From a checkpoint of a small contrastive image-text model: 203450 training examples.
Rows from expert 6 of block 5 of the text encoder, named by matrix and row number. Rows with one number belong to one neuron. Each number is 128 + 24 x the weight over its row's rms, rounded and kept within 0 to 255. All counts start at 0. Numbers have three digits each. After the name is the row's rms in percent of the matrix's.
# up: expert up (text_encoder.blocks.5.mlp.up, 16x128x128), inputs 64-127
# down: expert down (text_encoder.blocks.5.mlp.down, 16x128x128, transposed), outputs 64-127
up.29 121:143161174147147118114104178110175159109142066101148102137128123141105080125169126072124156143142112132126145115150160148105150159140136111109108151104140136125122150153116101145116151133147179
down.29 113:137127135103119106115139121122118104123098130117157137126140116111159142103089107174104099098136130151209130152182145171133122158118112082109140124139114148143084132083146065093154161151122115
up.30 097:147144117134094148158088151131154141148110139073092144104093132151124158117121123192115161129123137147127107142174126121102116092112144132143135094141095160153132149154111153130115150125068127
down.30 100:137118117122139112129083163149108118170140139142128068090143144143122130079098113131105196156135138146159139096128127143120113140158110136096103126155096130122124150147096080127136090159103142
up.31 094:101141116116146113105126121126085111132144104147167125148107134118100127134140078185142144136115150093129132167148165099089076131088136159125104098154119128124079148130116117109116122127117106
down.31 092:158128070114110148126107141165164162139137143128115141159098113163144072109129121141130151089090168127128104128137142098173105104116094131133128094172120156093110136186132130144115131114161118
up.32 093:122108129117131155151127090131132092153124118159100142138095074140136121122134103150131108155103131138115085144119112122106127088106105167146093151159149112163137139112080114155140107173098110
down.32 105:135128095120135116130108145108138115119090154112127158136127136147155129116140105145061158086115144114088144134118127111133160119129123108141122131145120120103147150132088121173173114130176081
up.33 094:128154117125136124109130165129157068116103116120143112129092148124093132148151154151122110131128142131105133155105141046133114142118106117086153095096140120119110110146150149148129134099134125
down.33 094:128106112132119143159107154111150121146110150137135128111105107160106164174140143162196119082126124108206110125073163142107177168091140144128111166121117104144150079088095131148115141123115120
up.34 114:100148159157159101116131129162141119090155123124093143116157144104126139107123112132130120165114144153086127158119126142176133128123112130136089139105136136116097129108090170173117119130112113
down.34 113:153115155103118134147096083112152138153128102105116157107145166129141138078184161181124120090131076134105152133108119101148108145128133166121106140092142123124149135097140150097101096105140139
up.35 106:163149133148106115108176095087117116155135110149129099140104157106161169133145164096161122107116128136135074097139098157151126082169127122148168146154146081097126084086130138089144102129109129
down.35 088:113149140117109144151159109107144167124141103138164104140152111108168175132101085155130125101126160153156169141099123119176147099107114113144146191141092154108159108135095085123113103145134135
up.36 094:128122149127171154116139165129126146110154101180104133143127108116116156085120135155117142106114123105165089141120104111091175089127149093111108162151097103144178147122125137104127106117137149
down.36 095:106164126132129111132116145147109111146137136097158116146135149102092090149151165070108159071156127159132137122090130167108107126164129133130143139128125134167094175133134126143113117130132147
up.37 099:118129131138116119116151133121108139140105140147131122141096153101103126133174116115118098136130126072161161121188091152163130137098126124111109171124121162135145073096139130155138168131158144
down.37 094:114142108117178124148154130113132139133104132151134093134110144130141129159155169141112157135159173132133112131136172109098069074151123151129105110143138138169141113121135107132109114142079156
up.38 114:133121101149114145097146116147144129141129092174107116160129113153063117128113155123150138124110123070080090130152159138154137136101114157114118085120102113178124146185172168123145132077122120
down.38 114:128151123136102118128088144092111127129187086106138110127147196104132186141112132117113136137090112144168115138138119134123110126100096129122115133132168107163145149138113110130093128117153105
up.39 102:111111131130146128162150156125113143111133119090083140104107113156094156134128101102146144112149122144123112155080115121118110121130094161079109106098095121137103094120116124137169153156152139
down.39 092:077156131151129118144056138127112122157094155130132140156159097132120099149140114114105116164106097130110106098135157146164128126122126142118150132135132120141135134147111101133107137101130117
up.40 099:133135132113125116116108130097166110100106121128153148104129149109149134143101128134178163157108143127181093133128161111143086191180131175109077118130141102110092124144125117125127158145105130
down.40 097:122106109138170129137150141106145131144169142141171106108152100106104119098157101112134117123127127142135118117107128095131107119099141166096119121109137109138149102141144145136112123143072156
up.41 088:162123123093104147107132103100138145141112113085137123151156107139093134158119151134113173072118109178133133131134142099108124144113138122125132107121150170108127131130115117154106123090135107
down.41 084:153149159132130114136112128145123100157121103127100106115123104134152161138155140123116130144125093182119150106135147134130126138176127111150120125175098132119102108139079108119149128118145126
up.42 083:103146146115153182148141144138140165085132080102140143128134095155131143173136120080100120123136158138128095077108142114092127128136159130137105074129156150073143124126106144093121148151112145
down.42 091:132143102105127081133141133119091134165137086126116150111154136100126167106129161096135122112097148122110125128142102147146154144142137140186121142106143134097120120143086147150167128113094137
up.43 096:111130129111131122109161121135150158063097095139078130123124128183169154174117096145134141113106078164141124175096167136160131120155141110121145106130138117139132109114150112146116124139110133
down.43 093:130103155060091128145109169146109141102143183116146126117094131138122075085147131140101141144130131130135120142136142135102111085140111165159099096121127109159117184147106125137097148158142123
up.44 095:112117155143117137084143125101154170127144112121149102132148149173148111131132158101112121145165111144125116176087099131107148132109105157106161097114141094137099146159105142101103146099152131
down.44 098:157087131120091118111111113096134099181133166121141135127130094158132131134117144110122124133141102106143119145084161138114132151102138138097151117139110188155122118153111092139100170173118111
up.45 114:119140161142137052141170114129145137114139113106141118111140169119171122094107101109107111088198133133177097112164113162110165103107108135118173132141081116163114124146159131159123131133107155
down.45 108:122143148148127066132109089157114101102085107138144081175149130091146132166141164079100142150122128139119132125123141136161166182137142143131158148136077107144160145131085128118164140110118150
up.46 107:141094170135156115111120106139130165190153121103149107153115126123152134092131150170084104127118161086127162141130160142130093137135138146114142072126136110110078124131151106118126089131131101
down.46 093:134119112111124159127123147144114085130134112101164130103117120154110135143095137181154114153151160140132145145132114115153097118125058186088119159139125105092119090092153143160147132110145148
up.47 110:097085116122108091144133121137141134134153114114152122107147157133133128145104113126098119089116158143166120165133083155123124122181110127145092116166159143111135141066103094112127095110163127
down.47 110:136107112095110125139119105130097167134131130120105156160118099123114109138113209134125103150132139076096129091169145148172108083139099127127158129126161122144089106126142123145130126083117139
up.48 115:083136130131128171135142086133142158162105109119100156105161137123135078148146132121127113128122103107160112206089114108145146124115120114140111135165149128143157103145126127126152113109124146
down.48 115:152131134120094120146135135102115117135160114073103118166138132157102125113127085101140134088127134116142120104117110163121111128135159102139117153157076167145119140162130129121135139140107138
up.49 104:124123145128134133111106146120104105162140164157140163101089139126142112126108147088127090107123139098220067145112083130166113141107113124155151138130171147122122116106105134133105146095114145
down.49 094:125101097130136129091138125136167124130104151153153077150077110089092167164108162120166144141114118086126145110124142150120154150116120106109129167107124093133126091145132142107132090124178127
up.50 097:107100103126144112169136147085151136096122108140095128108161164112108175094100072121137091081116097117135122167135135116155154107124113110137127095145149141117127141111128139145120128117103105
down.50 089:100106077091135073130124121120076113098146137113118149163110123119088174141146159149149110094098150143075112152150159123107082140143126176156154116109114138119110112150146147124123140131118148
up.51 099:115117135118139153167131137115139164119138122146092144126139207129143129128150099116144137124121123119099135130159096108130140129142160174083085126153107168161110150132125093169129137112132107
down.51 099:149093114094131152142104115167155110133172087118080111114142164129121114173103127150093137161117164122133129120117125084114145086114149108133181106122090138156152139097105179109115149173112126
up.52 107:113117164182122133121134117137139131123130114096095135129122132110121153134139090124120093152104077155148139120077140119112143115171107153124118160093155082131164104173091120114114136093129099
down.52 115:148124133126122156062164163134135109150132104097104185117129119152180074105139132113126147157126158144187143101108092140140143111107113127110140107070132117116160147117173136123143169114149158
up.53 109:116156138112126100118131168131143109127112143116119139126144116116128100100126094148117126123138119143146122123156094216174111099142136120135100132115130101140124144160098115114126092088176135
down.53 111:142137129132146143135096145099130129187123134125185110115081111129114142102117135156139158106117115103157111139132110130149164165138082184127128190159141147103122130128144104096143083112111120
up.54 096:158131150097108085145147100135094140148110107099117129159135095104136124106188152156140136130108135150093099106121098081144156115122141153123150141152146114110076106151159125113133115115114143
down.54 091:119119108152097131155154068162126125128108162104115172106138106091111075147133125169162150135126172154098113175200125139144133144137154121135116114152106110171174132110103102090125152136107108
up.55 101:116127121145145100103139082145131129118126129135078172085116100146127106108102108110117123089111124164188099144154172133121140145095148163166110116100134091119176148148180106099113118141128115
down.55 090:112114124139123142141122172112148142120156130154216113132119106173110110157088134121125144115124168146114153089131123151129108138138088146119107130112106123148138126105128141072085093132128165
up.56 108:162134117147169123129178111144111115145107104085135102142122127096102172124128092140179100151089148132106121141137119099161114143119140109147124163163066103137098141168122099125187159152132098
down.56 110:142096154115098133132136164168104170106109124155097157135139133099121076149093163146134109118086111148112123128137132103091083157121169128163159145129105175139147153143115108154126148105121123
up.57 098:147136131151128152133147132088130159160083080113115159143143155118135145115142130132133158119102084105152099173108159092109126163117140139139112136140093119116134123163112150116130131139139170
down.57 095:132113111110139164131100112120114110144127116173159147100099112123084103148164162153135132121125118142160127143142132103154114139127100163144134133155090122077122108170133157165107108141101094
up.58 100:109153093187126118111096161121105137114163130126133107102096119159124117114095141131110093131090166129167097170119103102124130158126113143163137134129182096097161164088129164128166137129142068
down.58 099:107149120120110145139098179131099137160127118148117140176117102118075150134154164133118171138146077097101130179125140141157139129126130100112101143133134104126138127100134082120160106159114124
up.59 077:161138131117109101086094131161117154126129143124116122093142157106095115084124128110125104132139124119097122130115164118099162126141147121157100096120138103137159156128097097109051080146096146
down.59 089:096114139086116157117107115140095117122100134117112134115103130134111125134134106087134127107084138125071125111126140128134123114165133125147146136116097148126138142116183135146096157103104108
up.60 106:149105136110130130163146170172145116101155111108117122127085146141167125076122069094111117103124108120126191164153137127114145125135121201114123154132112122140095166095133127156083082111124172
down.60 115:190117143119147133108129098175129100102144099106175137116132126130172102122145128124148108130129129143167102143140160146123152102131126144135126112111160182142092116093107173142169155135156162
up.61 079:180129171165152107159086148133162134094151138121125139151143132080165093094133118143086122098115127108141104102151112112100128110103118139080093149137113166125144132138114146149126094124128145
down.61 079:143139120128142156128152116144098144145140142096133107141138134165111135150148076146103191153143174127186106171139127148154143134139150132176121144136113107108100104107135171101135150140109158
up.62 098:127115116115133125133120087084161141142098166100122093122183146173119127136125166122085120163103127158127128167139112132094104108138133087147093140138094134128121135125125124137160158115086139
down.62 099:152135117087103129133117120115090170089128164108124152125115121139172109130161122133137160151137143126126125149102169151146144135118124137138136129098175100105119157138143152159120125130079132
up.63 089:071100112136132173137108126089147118113117110124116144095165118126137076096139075139162099122148136127131125147143116136131161155100155124096134133163112094147123108114115161098099108125092114
down.63 098:125122144112099113163116176075114097150137111148110154157174137145147149112151138123131133138158089114148104135183145144134089176119174145100109123143142104159087154120152155052137104143084090
up.64 091:146124172152125138134147130108140086144114154072153134109134120117141125141076134114134131139168128152153094067093126096099182100093148126094114136161144123089135144140144106124156132138134114
down.64 092:141100131135115112139070155111117198137104141145099083133145165111116145102139147115101120120164126137126121149117089138143121110171125133107127142145174117171161126140090103103102117124152115
up.65 102:121125130142170104118111131106134147100133114151167110145124098162134135104120165106089127098087115087126156169129149139136088147113149122160147143141097172110106112139156130134092102121088201
down.65 104:135111151159139151136108098108137114150126120059149102125105094108142162084123157139140127111166138127171133177122134151161128167175152112128080145129145106134107105153088074109111125163109151
up.66 108:132146109129141144105126119199136136076166123139115143113124130129115159168178099123094130099103131141111103141121107085136143137106115195141121148095121104132182139086165134134121148134141139
down.66 102:157147161165134112141112099120108142100107128082120162138152125101158118107132189105142118140142145147060168161124133115131113144104116095105112121108160135060096138131142111113168139137138153
up.67 115:102162106159096130087134147156085140096113154145142111126154098145121156124161111169168120129145106090159142128149119124094129109100092120116139151140153130153153107123105134135146116108139107
down.67 093:125120092090134117145104112096104109147166160174099129147126121129112137151137119150169112188141142155131143124155089087093154097137097110159140123091162149140099148116148128134136112134123126
up.68 102:125125142128147150146175119102157097133104130139106104145144093118119117120130161153165140182125163176099124087119136118113161150162108120120112136146129109179149138086126153102101109121108124
down.68 104:127141099131129125110083123083130147132169203104121111155170081121166142163114132091131138167146136122135106110134151148129148148112140146151127137137124154116135132131096137189109087145115098
up.69 107:139148140114113134142110104116161136122150151155148119145171117143134071106120109094085108117113136108124121179049150096147082079142152129141162148145107130095109129145135145142148158125159177
down.69 110:153118083139124173095112137066109115095104144138157138196080129131127125138128130126145124188105126139123164131130171126119117141146124126103139093166118152115159159134128128172112111113116068
up.70 093:144157121133111112115102111103130142183146128069076092124103108155112141159141132113146120114124136083159158129113145181124147104118124160140120114113107098128121109104167098128129162065114168
down.70 092:173104154134167149099125164083103111150118099108147122117119152139158123128124062124141134136139126125146162143126169125109048170130139134128113119092150156122161159119162116165120116144105119
up.71 103:145136150124138130149099108130130152191122141132151144095117124141127106099153163102144135106130124110130163082113150095132134144128154107138121127107110131153120116147107094124136100126155119
down.71 095:131186124135147083115095127127130149140112128143132151135124129163118086116126140156165137069157140153172124116130134142123145142137098162176126123107102149121097109146143164121101142148175108
up.72 116:124150138113136128156164105105109167151085160160134089158165116147117121132122113134120124134089119116123082160149111119079145148097075163119122097128106128153148187115105103125113140130147145
down.72 115:121136067114162121155128115119132141126121138167087107136145130158117117072113134112104150117112172130147146119136125139123143136103132098079149129140149095176182131076101105121084163150139095
up.73 091:138140121137122142160142169092130125146146124140066154146052099125127107116108166093111105119154144125180127156129142082137122136145161112162126125133066109098161119144109178144142122101126136
down.73 091:155077118104096128143144133113174133189131114121121108181112121133121158109162136135102119108100121113120103152082122139137156129140123100137131115115137071091124131153120161124126064120165161
up.74 108:133118136149174153115078141150132148126166120156119120102119165123102108110127084106085121162107115095153132141120150112119092127092165156109151150136111123123084103147144147111170082101137142
down.74 115:146126136098148147088081089131125135101127083121180125103147168158134156106090152102127147107157119128103177149104174139170130144114094134075125117135146143084096164123151133176133158118129138
up.75 078:093114111120148102118113114136125154122103099166185100124143091136194117099119114156157129145123146130162092151141110111100097114125119114106116124098147137131050131127129121153149130127138117
down.75 076:127122143100146085170107150145135138138136076135081132119103140123092130135132135124147089132128114082112148152097107135164166157158137110108098094117102187153151129166104113118152171120169191
up.76 109:144154155142115072129130120099149131131125123152096151139174151100122113132117072150156135100096118149115121147122154093146103140104081123116104125114127149143140074112077130139163111101103119
down.76 107:135103104160132070150126114093133130135138151125070171111164133120193135108137149168132136117141052137092130135130102114136136128141125162123147101136156126116125124125150115123146134092105108
up.77 116:146131117160115085128177111136087163143097081147124099132124166100110159090074151134132121130100181136092141134144129127156147131120096122154090151135130112111104161110122131115151162149122139
down.77 114:131119161133108121087163119110118144167109139135117145123090132112089120131125156145110156134156105122110128128092110130134134171090124119142108095132109113135129113144136136157135082116176126
up.78 087:125069148148097143139116164105134178114111114124123099134138144168070174161143135130110130130144122120147087116177127124110120138109143122107138135083096145143128145116139111166127070098124111
down.78 090:106128099122134123117154127081117126110147150146114102156109123185144181126126185128115127158092149104131116111175118133110098129124148133148105124114117107103157137079119107129138065171142095
up.79 104:098139110132137129162133118122087128129120114149143121121114103126131100100120090152096165096138144117079135185130143135114119142108099162130147129132130134106070095140160082145122130152148132
down.79 098:146148114128143152170085124131172145178098115137142172131144111141097097100150189116113141107131137103116103110068157124134093149153119167079145127149115106126121115125133120122092163122150097
up.80 094:126153141125120152120104146141104120142135139126129128147128122159133104160158152130128099105108130090129125124138172157136140135091116137112154162148105135127129121075156117111139124140096144
down.80 096:151108122137108140104137124130138144132091169118177140111136108169120156102153086145171088124118154117130110167145071112131096094144123112113109160103092093142111091181135106149118135173125134
up.81 103:107155103108119140131109127156117147153113139150123111123137127125166100126094141123158140172148127115126089086131100148087153155156133116127153210108127140118138084156098154191111159142119139
down.81 106:122121128146152110154191080138163125135108137127113121142139143112078169121161122150119198140157092099107114138127153146109155096134117126147111135140142137059094128135135133147126156097120116
up.82 085:136148179081159151119104113123132113171131087106116138149127129134138127128144102128110140101139145131078138124134114157171155097139125177088106136135114157089132162116132113110121115149103088
down.82 091:108119097118148081106091104168109124127113105134158105129122128122149155130125139183147103144099143108114181142178124132149104161109102142158140151091159119083142159115132119102153131098120174
up.83 108:145119163143156156145134121143128140094088159122130095107094128121079151112169118106077115139143102116159130135156107090157145179117135121133142131133118117132096123124129149126129154142165142
down.83 108:122119139126127101098134137154139127155071114128152149088114114141168115088101099154128162092082099148124148093102136131118129119144156154136147133115117142153156149097118122125137160124111154
up.84 099:134108146115134138085114122115119109130128113130107166137121066141157097130135110112124097124134143093090125160130156097130125141144152136172097119160080126103138119098135133130128126126153199
down.84 108:183150085118124115129106102086115198099102116121144128115117134148136106125075122133128152107079120110115108122104156121167142125148106150101133093147123159091136125111106104130125070131163141
up.85 099:141111136114140149110132162165135146169117081113125121148142115122118060148113094172123147111093133140104118121146116133087095116107160129112103106124090137136121129136114124112113143121153154
down.85 099:132126121103074099128109097115107146146076137106165100146203131091140157133123148112117120132096156172145112163066080142138116138126146150111116129103134159132109141154166128158135117128132129
up.86 099:155110145117132090121144171098098109122188134133146102145123156123105108122144130131093128140114126150130119119133084136167162149135149179128161152113125079115125112131107090124114081133151134
down.86 100:091158118094157163137116100099138096134062128138164114080145133130136157141140172137122168113122091146112120121103133151090135153141124088142122150159124151113072105143118146157127109098153103
up.87 103:167160134145114138164115115142151142174101146147102093155081134127121114131154094094087146140134151128150115116110135126129114139145150089119149148143197139153132148119104105114080130096131156
down.87 101:161118150156171095129147093106141141147147133089109184107094134108087129094103099153131129138140151115158150133123117133129156124090165131172117135096109128157116155167104118128162102152106129
up.88 081:134117190163127158140112131121149108098087136124120105100142146109155097124077134123101166135119137108131115143138133115106112116087156134123121143134099090139101151109140065108166133117110165
down.88 083:123168141120128110113118119170148106149150103093125156099153104126112142137152150115166137113142133113152146094149141110130153128144122148111133120163110134143093155095141111127150088166154160
up.89 105:152142141149084136143132109157129124103168115109133162123155132095142165103130107107115105148098162127132146112118138127084118115158147144134136148117141144086156124129133121148082130111136104
down.89 106:135122148154117116086172086167127075112098152146108145131142114156129146170139151149129108105144141149101135122128121121163189083114144083138114093107149104132108097080108183118112136133118112
up.90 108:092123129134143101152149155136130119196119117124120126067107141152103102147170109145115133107140170103168114105142112124138104128142108106139115088151123108175195118177133100171132099156165122
down.90 106:141104154137114148114115104122144104148133142169129096099136120075121116159098123144127141161131121111137142140120113160115149124139136158124106171136111109148089132092198095081126139125120098
up.91 098:137123158091128185102081151103168117148120162116115120126126174110142083126149130093133147166111105114151140152107156095178125109153124148125127136159084151113114121166150110150169135175149115
down.91 095:116145129111103141119166098115137172113101122128135145138096187088124118125120134130162110081129109109134083155099121161136150128120141143103118111123124100115164166125124148136100171141121127
up.92 102:163137175132119118151124101128163130110141075122118161131155122118117162125084106144151124114129087076138094155137092138168120115103131165092090151155116124134129110140182118134095161110116130
down.92 095:145141162141130141130097110167117126126117112149137159151119125116116140122169094156137124139060178185132102150167155130141079120117116144131163113162141115099112136170112128109109099117109111
up.93 100:145130180155154100133091118137118140144113162065112061130129137117134139146133138105136112162138135174109117140099119162096127102113116153129114084156116119135098134165087142097147092144113145
down.93 107:131083096104141144129121112140115152102121140134110130145121128142132167135173111155135158154123128165165136137156127107202149171090076124101108151091122108161119087135146131139123144142175128
up.94 079:094154146163098152135121131085148096118157085093137133105097129097070133153102129175122133131125134112112184156144138080101176118091100130149160110131116129125125098070094133150085148128123104
down.94 091:152090118096150152163125067118100140187131130120129129172151153140121115085130106097124148109133110128130168148085118104146157117136147141142105129119111128135092107122183075136111118083110116
up.95 088:101214141179102161135141068155124159122116129111111131148127114100091128129115103165094082087136104121077160138090163154121131116099118140105124119141092140109146152144124135124125134135108123
down.95 085:137152155143161143111100127123095132100110152138137118102126107104136136117146176059163147158144103143108096133104093097123121143130133136140149087104155137103135142098127146127131119169096114
up.96 104:136142104143128135122106163111119153117164153148124140150140155186149147114138124129149104120098140164113109132118078075110115125123167168104121160155113138133129105091168104124117146069162178
down.96 106:157126099178147140192158085127136122128161102109129102135158128085111138141133130154117118139124112113119129095166151110115138102143077125090153085110114156121106155101121158109145148161133130
up.97 101:122131114163127181119138157087147112126100124129146108146049090134138148133145111116140153127149083126103122177155111168116105101144128091112140112093105136150139072106128153143136106131135144
down.97 107:105111126136157151140144125133092146111081157112167116096125142164145127116102133136089138134142135098185076191117165136126121100134134138156128121124151108137078170127143114141136114113159084
up.98 097:130125134114139122133085086142072130132142111099143104134155105150167107103187132145090096110129164134125103127070158095097138123094135136121125114128119150117143106123124105170125118121096159
down.98 094:153116131138127119113129125105130127075178096113115146128073112121109122156109122115084132085098118168104127156111121130135104108149162119171116142131139189139152131109163131145126150109126144
up.99 095:117131134123134096109119139135101143104133092167088166142138100129142133105144118107118108124113153157149159121152111115127135178155119134096114147139144129118131149108102097100153128182112134
down.99 094:127124136115101164112140163155114142126176120173120107143158142133149105151102123098161136153114108125135119107124123084131167115166174128113128104185102170195135132176145141118090133123126095
up.100 090:122133130119124145129155092183095085105146078122111096122121118129134145130135124122121105139137124134102117099178123151113129104155113173094141157168092142148135122139073117109094144124110072
down.100 088:167106146106118158141078120140133148141125154125116116137105104123109154110137154159136134143127142096091113164115140104142122117111166098116136102148087128128188120105178134147157114105185114
up.101 085:145134129131091095099136138115105143080157164108118136095135142117089101128152127145134184125126127130155144120142111128101170136119109152148109104142103126121142089079097123128105130155103123
down.101 093:138110099128115145135139111164113157119125125118118149163109144123121081099125130136074152101127150126131124126084132183145093107071125112156167121109143156153110128117170113193136141105146126
up.102 093:111135088149116148106075120165088127103136086120161120119129108185102103151113081127116113109145131149132131189095127161092057125115145118121139126095126161115124114109133132105132142163128141
down.102 090:161086142145125132159103152135110119144110119109116145132109129148101146112156133107120121118096092111153174116079119135140122118123122132156149110173114118135129181098077088101140081163122145
up.103 090:150139190192122144201165126106167165121116143128122137103157115163103103127087092090110145133138156144124135133132135141139103154120114118107115101111115082151121124094135115121089125146087134
down.103 092:136144133095154107159103093120136086173107123157109145111111171119098153153106125131087171117123159099144115107129147132124141129131137113189173122134119134125151119146117144116176078105130087
up.104 112:097123153126150146130111100147102107167167111143090092135162146126095086136138166087112156137119134139147132164132123128132132180118161173131085151084128137140106131095128118179132140161151153
down.104 116:152149115094121131129117132137171136116125154099158087111145152125103163122108134175133121152128083153153122099091145102114089099101121120131090107072118113149138099123166131077179104144114129
up.105 102:128130125118161134138096149137141119160080094098168154075158098063087149152119112140145142135130091087097122092111133119135094095130111109142165114139119102134124140155145142115103116114125159
down.105 100:118159127149124151097145178103073153140121167095141139131099170107108165159154098118127082132113142167143158148143129156113087126118113159131137112132111098147129105143172157159180130116127094
up.106 095:138116102093135146120117110102114131111133174091122115137120079109103102108138151146157135127132141130163168159118136090141132130129135146118138099139084115122106101171156111091100180143124125
down.106 098:159133094159147101072102175169124129131083099120148138143093176132119094151159137159145160112119164113110070128093161113153140145154137134141135101137121125125175114149118135134113114158075140
up.107 086:112139106141106135105165141139130132138113116133119122123135143136084098113104122139139152151102139122140106114149121114109128117105108125132087126087148150143135096130136124127033182090090113
down.107 093:124130104123139114096134175159090137133103151165146117113100106142116144145158116115094148167061111150103168103139138109126109109161116140096125160120117129152132125139115101121132177146130100
up.108 104:094132128129143140110102134106154166142109123197105114145119114157163103088117087151132086164155136099167109156138141085141149116144148129156105174150133111148135113155136149102098132135182109
down.108 110:128129144138161126144106125151144074133142149122114170151147152132079103143130146115105133105131109161149146124138150178131148109129130131152131096174086125118107154136127103108103196139129110
up.109 116:129104127126103107111140069143163187127161093167084132108150145110101130125142077177104089112171155152151093117151111111132131092107155094149115149151133124110103117141148094105162105133160131
down.109 107:138118127120119133156153141124130073073141144130124126108108153160151169111067127134163138126143118155133153133158123148187100129159108128070137116121116113143150140098097133088123154162132124
up.110 109:132097132140102142132118169150076161097111147122117106133123130140102114089132123125124119126116113126134112151162110042118101129124177136118149173144149159089156166127168150111140197117143075
down.110 105:162124169111086103134098144130119137126083126179148125145110130162109103115137112120139106145135092164120118157111120100137151145080123151110147126137138114136146157085117156114130118171142109
up.111 107:156168144094145085131113131156112103121129129133120125131150062112117125128080109170127156137122129127145140126122202139133142094107082092118140143151120143105139104082090089140135168095157111
down.111 100:122130122140098121119110122140096138117153120143115164096109147155104178141101126117148138131122104130069175130138106173107095110150092174119129143110147149125130151129147131146119103166146125
up.112 104:133132146126110148071131151118138107115110152131138152170116178104133159136130094115091136153113130099103117136114142165147121122129167085120154126146118126117149116092077081117145140161117157
down.112 113:080132119134084111141145158132129141147162137104125124078131127144129098131105111114127117099121160074138151116141095146119136126124106164136130125135163080127143138115145120135109126155146139
up.113 100:120144152121119130127128139122159131163172136110131078111112166152094098089074134131166121116131153090077132144051116116173112100137118100139071134137127153159150137081141121110108134140108131
down.113 099:122078110133116143134141136137098093128180140122111179102146147080118119144090123146157173100101139107104139091154170157094097142120109134162146163166142128115157159140156099107152163168128154
up.114 070:104173148147093157172130138112158137118111102104159143177134117138149140151133155144147101130165116128089107116112131112094136100090112089133108119079120122119158149111116163146114093168104116
down.114 085:114096214130109098094133096131137080167080120103134072120150129149145129110136092123110155130087110100150132113097105139142111131107176136142136119114110133130137122127150128154134139136140160
up.115 107:114124118117098117128124172125112157109145136104110172154137150116120088159132144128134075115129098125105132162128180136150131107120101154103122157136090144147065134128122175079084118092157101
down.115 102:095119121118140112168126148111085145131133128088121131114100128085104165108137109106133160127162131168110139112105122142147127147171157114178083150136144138116144093136136167139111131160153172
up.116 098:105130132155153117197136156138122133112132107117107127103108120167124138136105130133151108180133131171130129148145121115137112091130105177115131130137147133137140156105156177114146099131155101
down.116 098:115143126141142147121095077118138144112177173138164102125103125117125169101098126191156112130142127140116138107117116149095182112150155167123111148097151146115145155093135129146135144139086082
up.117 067:076106133159122105107095161115098142136136152120088149126151156131089128118122148109167097111117155164131090164123147097145107089114129148095093157140085153118160135101143115192147160113121150
down.117 071:121141117151072102120112153138127161103137107096179113107108085144123189152139121114160121162124128175124111157129097108121110132123150136127153148152143156133147094114121153104173137144088108
up.118 105:123109166104124136166139138129152166128145080111110128117142144120140149102149139131092134093085140138106156093104122156146164132148122172145112130135143112114117075081147159139104120074142126
down.118 110:155114149131132110100097103121155123119101145115135139145139130180155137101083117139145136104117149127100113102157142110157107105136170116111125170126124111160183126126091061154127137141127176
up.119 105:101139099096121142100144114181148106137103151146108080144141149094132123095190111114131109197144123123174128129112144113142196097106120125111122160119096138123118115172141122098125144126146138
down.119 110:103133156150087121111153084133144125135115117089119135155199164072145113094119134155137143139111106133156151119122127148084153099143128121108152116137137154161094145106133121153150145085104192
up.120 096:110154122094112156116147161134188110146094132144122089113083187131098109126084096097132118104126127091114105066104093109105171137117145149105155157146107130143130176178119126142177133139121118
down.120 098:157111155142126133143077133102166101063131117119104115110147138155122168180103100142124135119135125117163124113137172173171115128077134120127093144159173119129131163155132116108142129095129095
up.121 110:154106142145127157142123130147093126070108115149164149108137141134120167139105129117101112165128091121113093119105138118142065073130137157082119155172132106129150134099136119094069098126127128
down.121 110:108105137142129099169123136112122125147153109147085139141165154113141141108144170137113130117142139110102137138135130145171168108156125143108115149098119129101107164149156153153148110117101148
up.122 093:114110112145160124130088112117118135162106138148173131125119168140120128115125120110099142171107149185154125108118088164094161132111129134092113132106102131136121130102104156120147163097143139
down.122 092:164150118160171115119141107157145158099156166119137157145119141116130081124105143115108145082124117119107100095140114137123137154109083140103130153081126148170109107122112123137152138134097128
up.123 107:133136076091146140064127141147137131106076125133155108144125129132119134151147124085160163143144172144157124130145149120168115064102144106125145125149145136106166128121123154113111114091140114
down.123 110:118145122135134136086139157120094134080142157173123095121089150144146111122093121205120141112120169165124074080158118124133105134135130149124141177091118157138145131133120116122154122170143132
up.124 116:149129136162149101078140139174143132106150097091119105114117109157112122171122123107106131121118147173203109093121119165163124118114144116140141097173146132082149127160146121097120090123114120
down.124 114:132154158102116136102129162103101061134149118149165115153138129116118154134122144143156198116133120127111162112108177170115090117162144145082131165118143090129138090134093111116158099116113125
up.125 089:113121118162157140086140158147123096119094125127115158127098122111119104123120133111112115129198108089147156115150123122116113144107125094179171091142135130109166139112136120158125113131176083
down.125 095:140078074103143126191134123127103150155150146162130176107089128123136143169127124113140108147153135098112105155120143153095121101084129107100110157154107136152129150108124101132116134107150133
up.126 093:178104212150098144137119116110130160141111107160159117126104114155131168115098143148181118111135097138145089109130130191093118148154108120139147120133096131114114140134070117158121125151145105
down.126 096:112132119099102111129127158137145085132143134160091142089085165144152100118144128147156102134099158143135130136145116144165142134149106152114135106146119162125113134115138068165134138149171121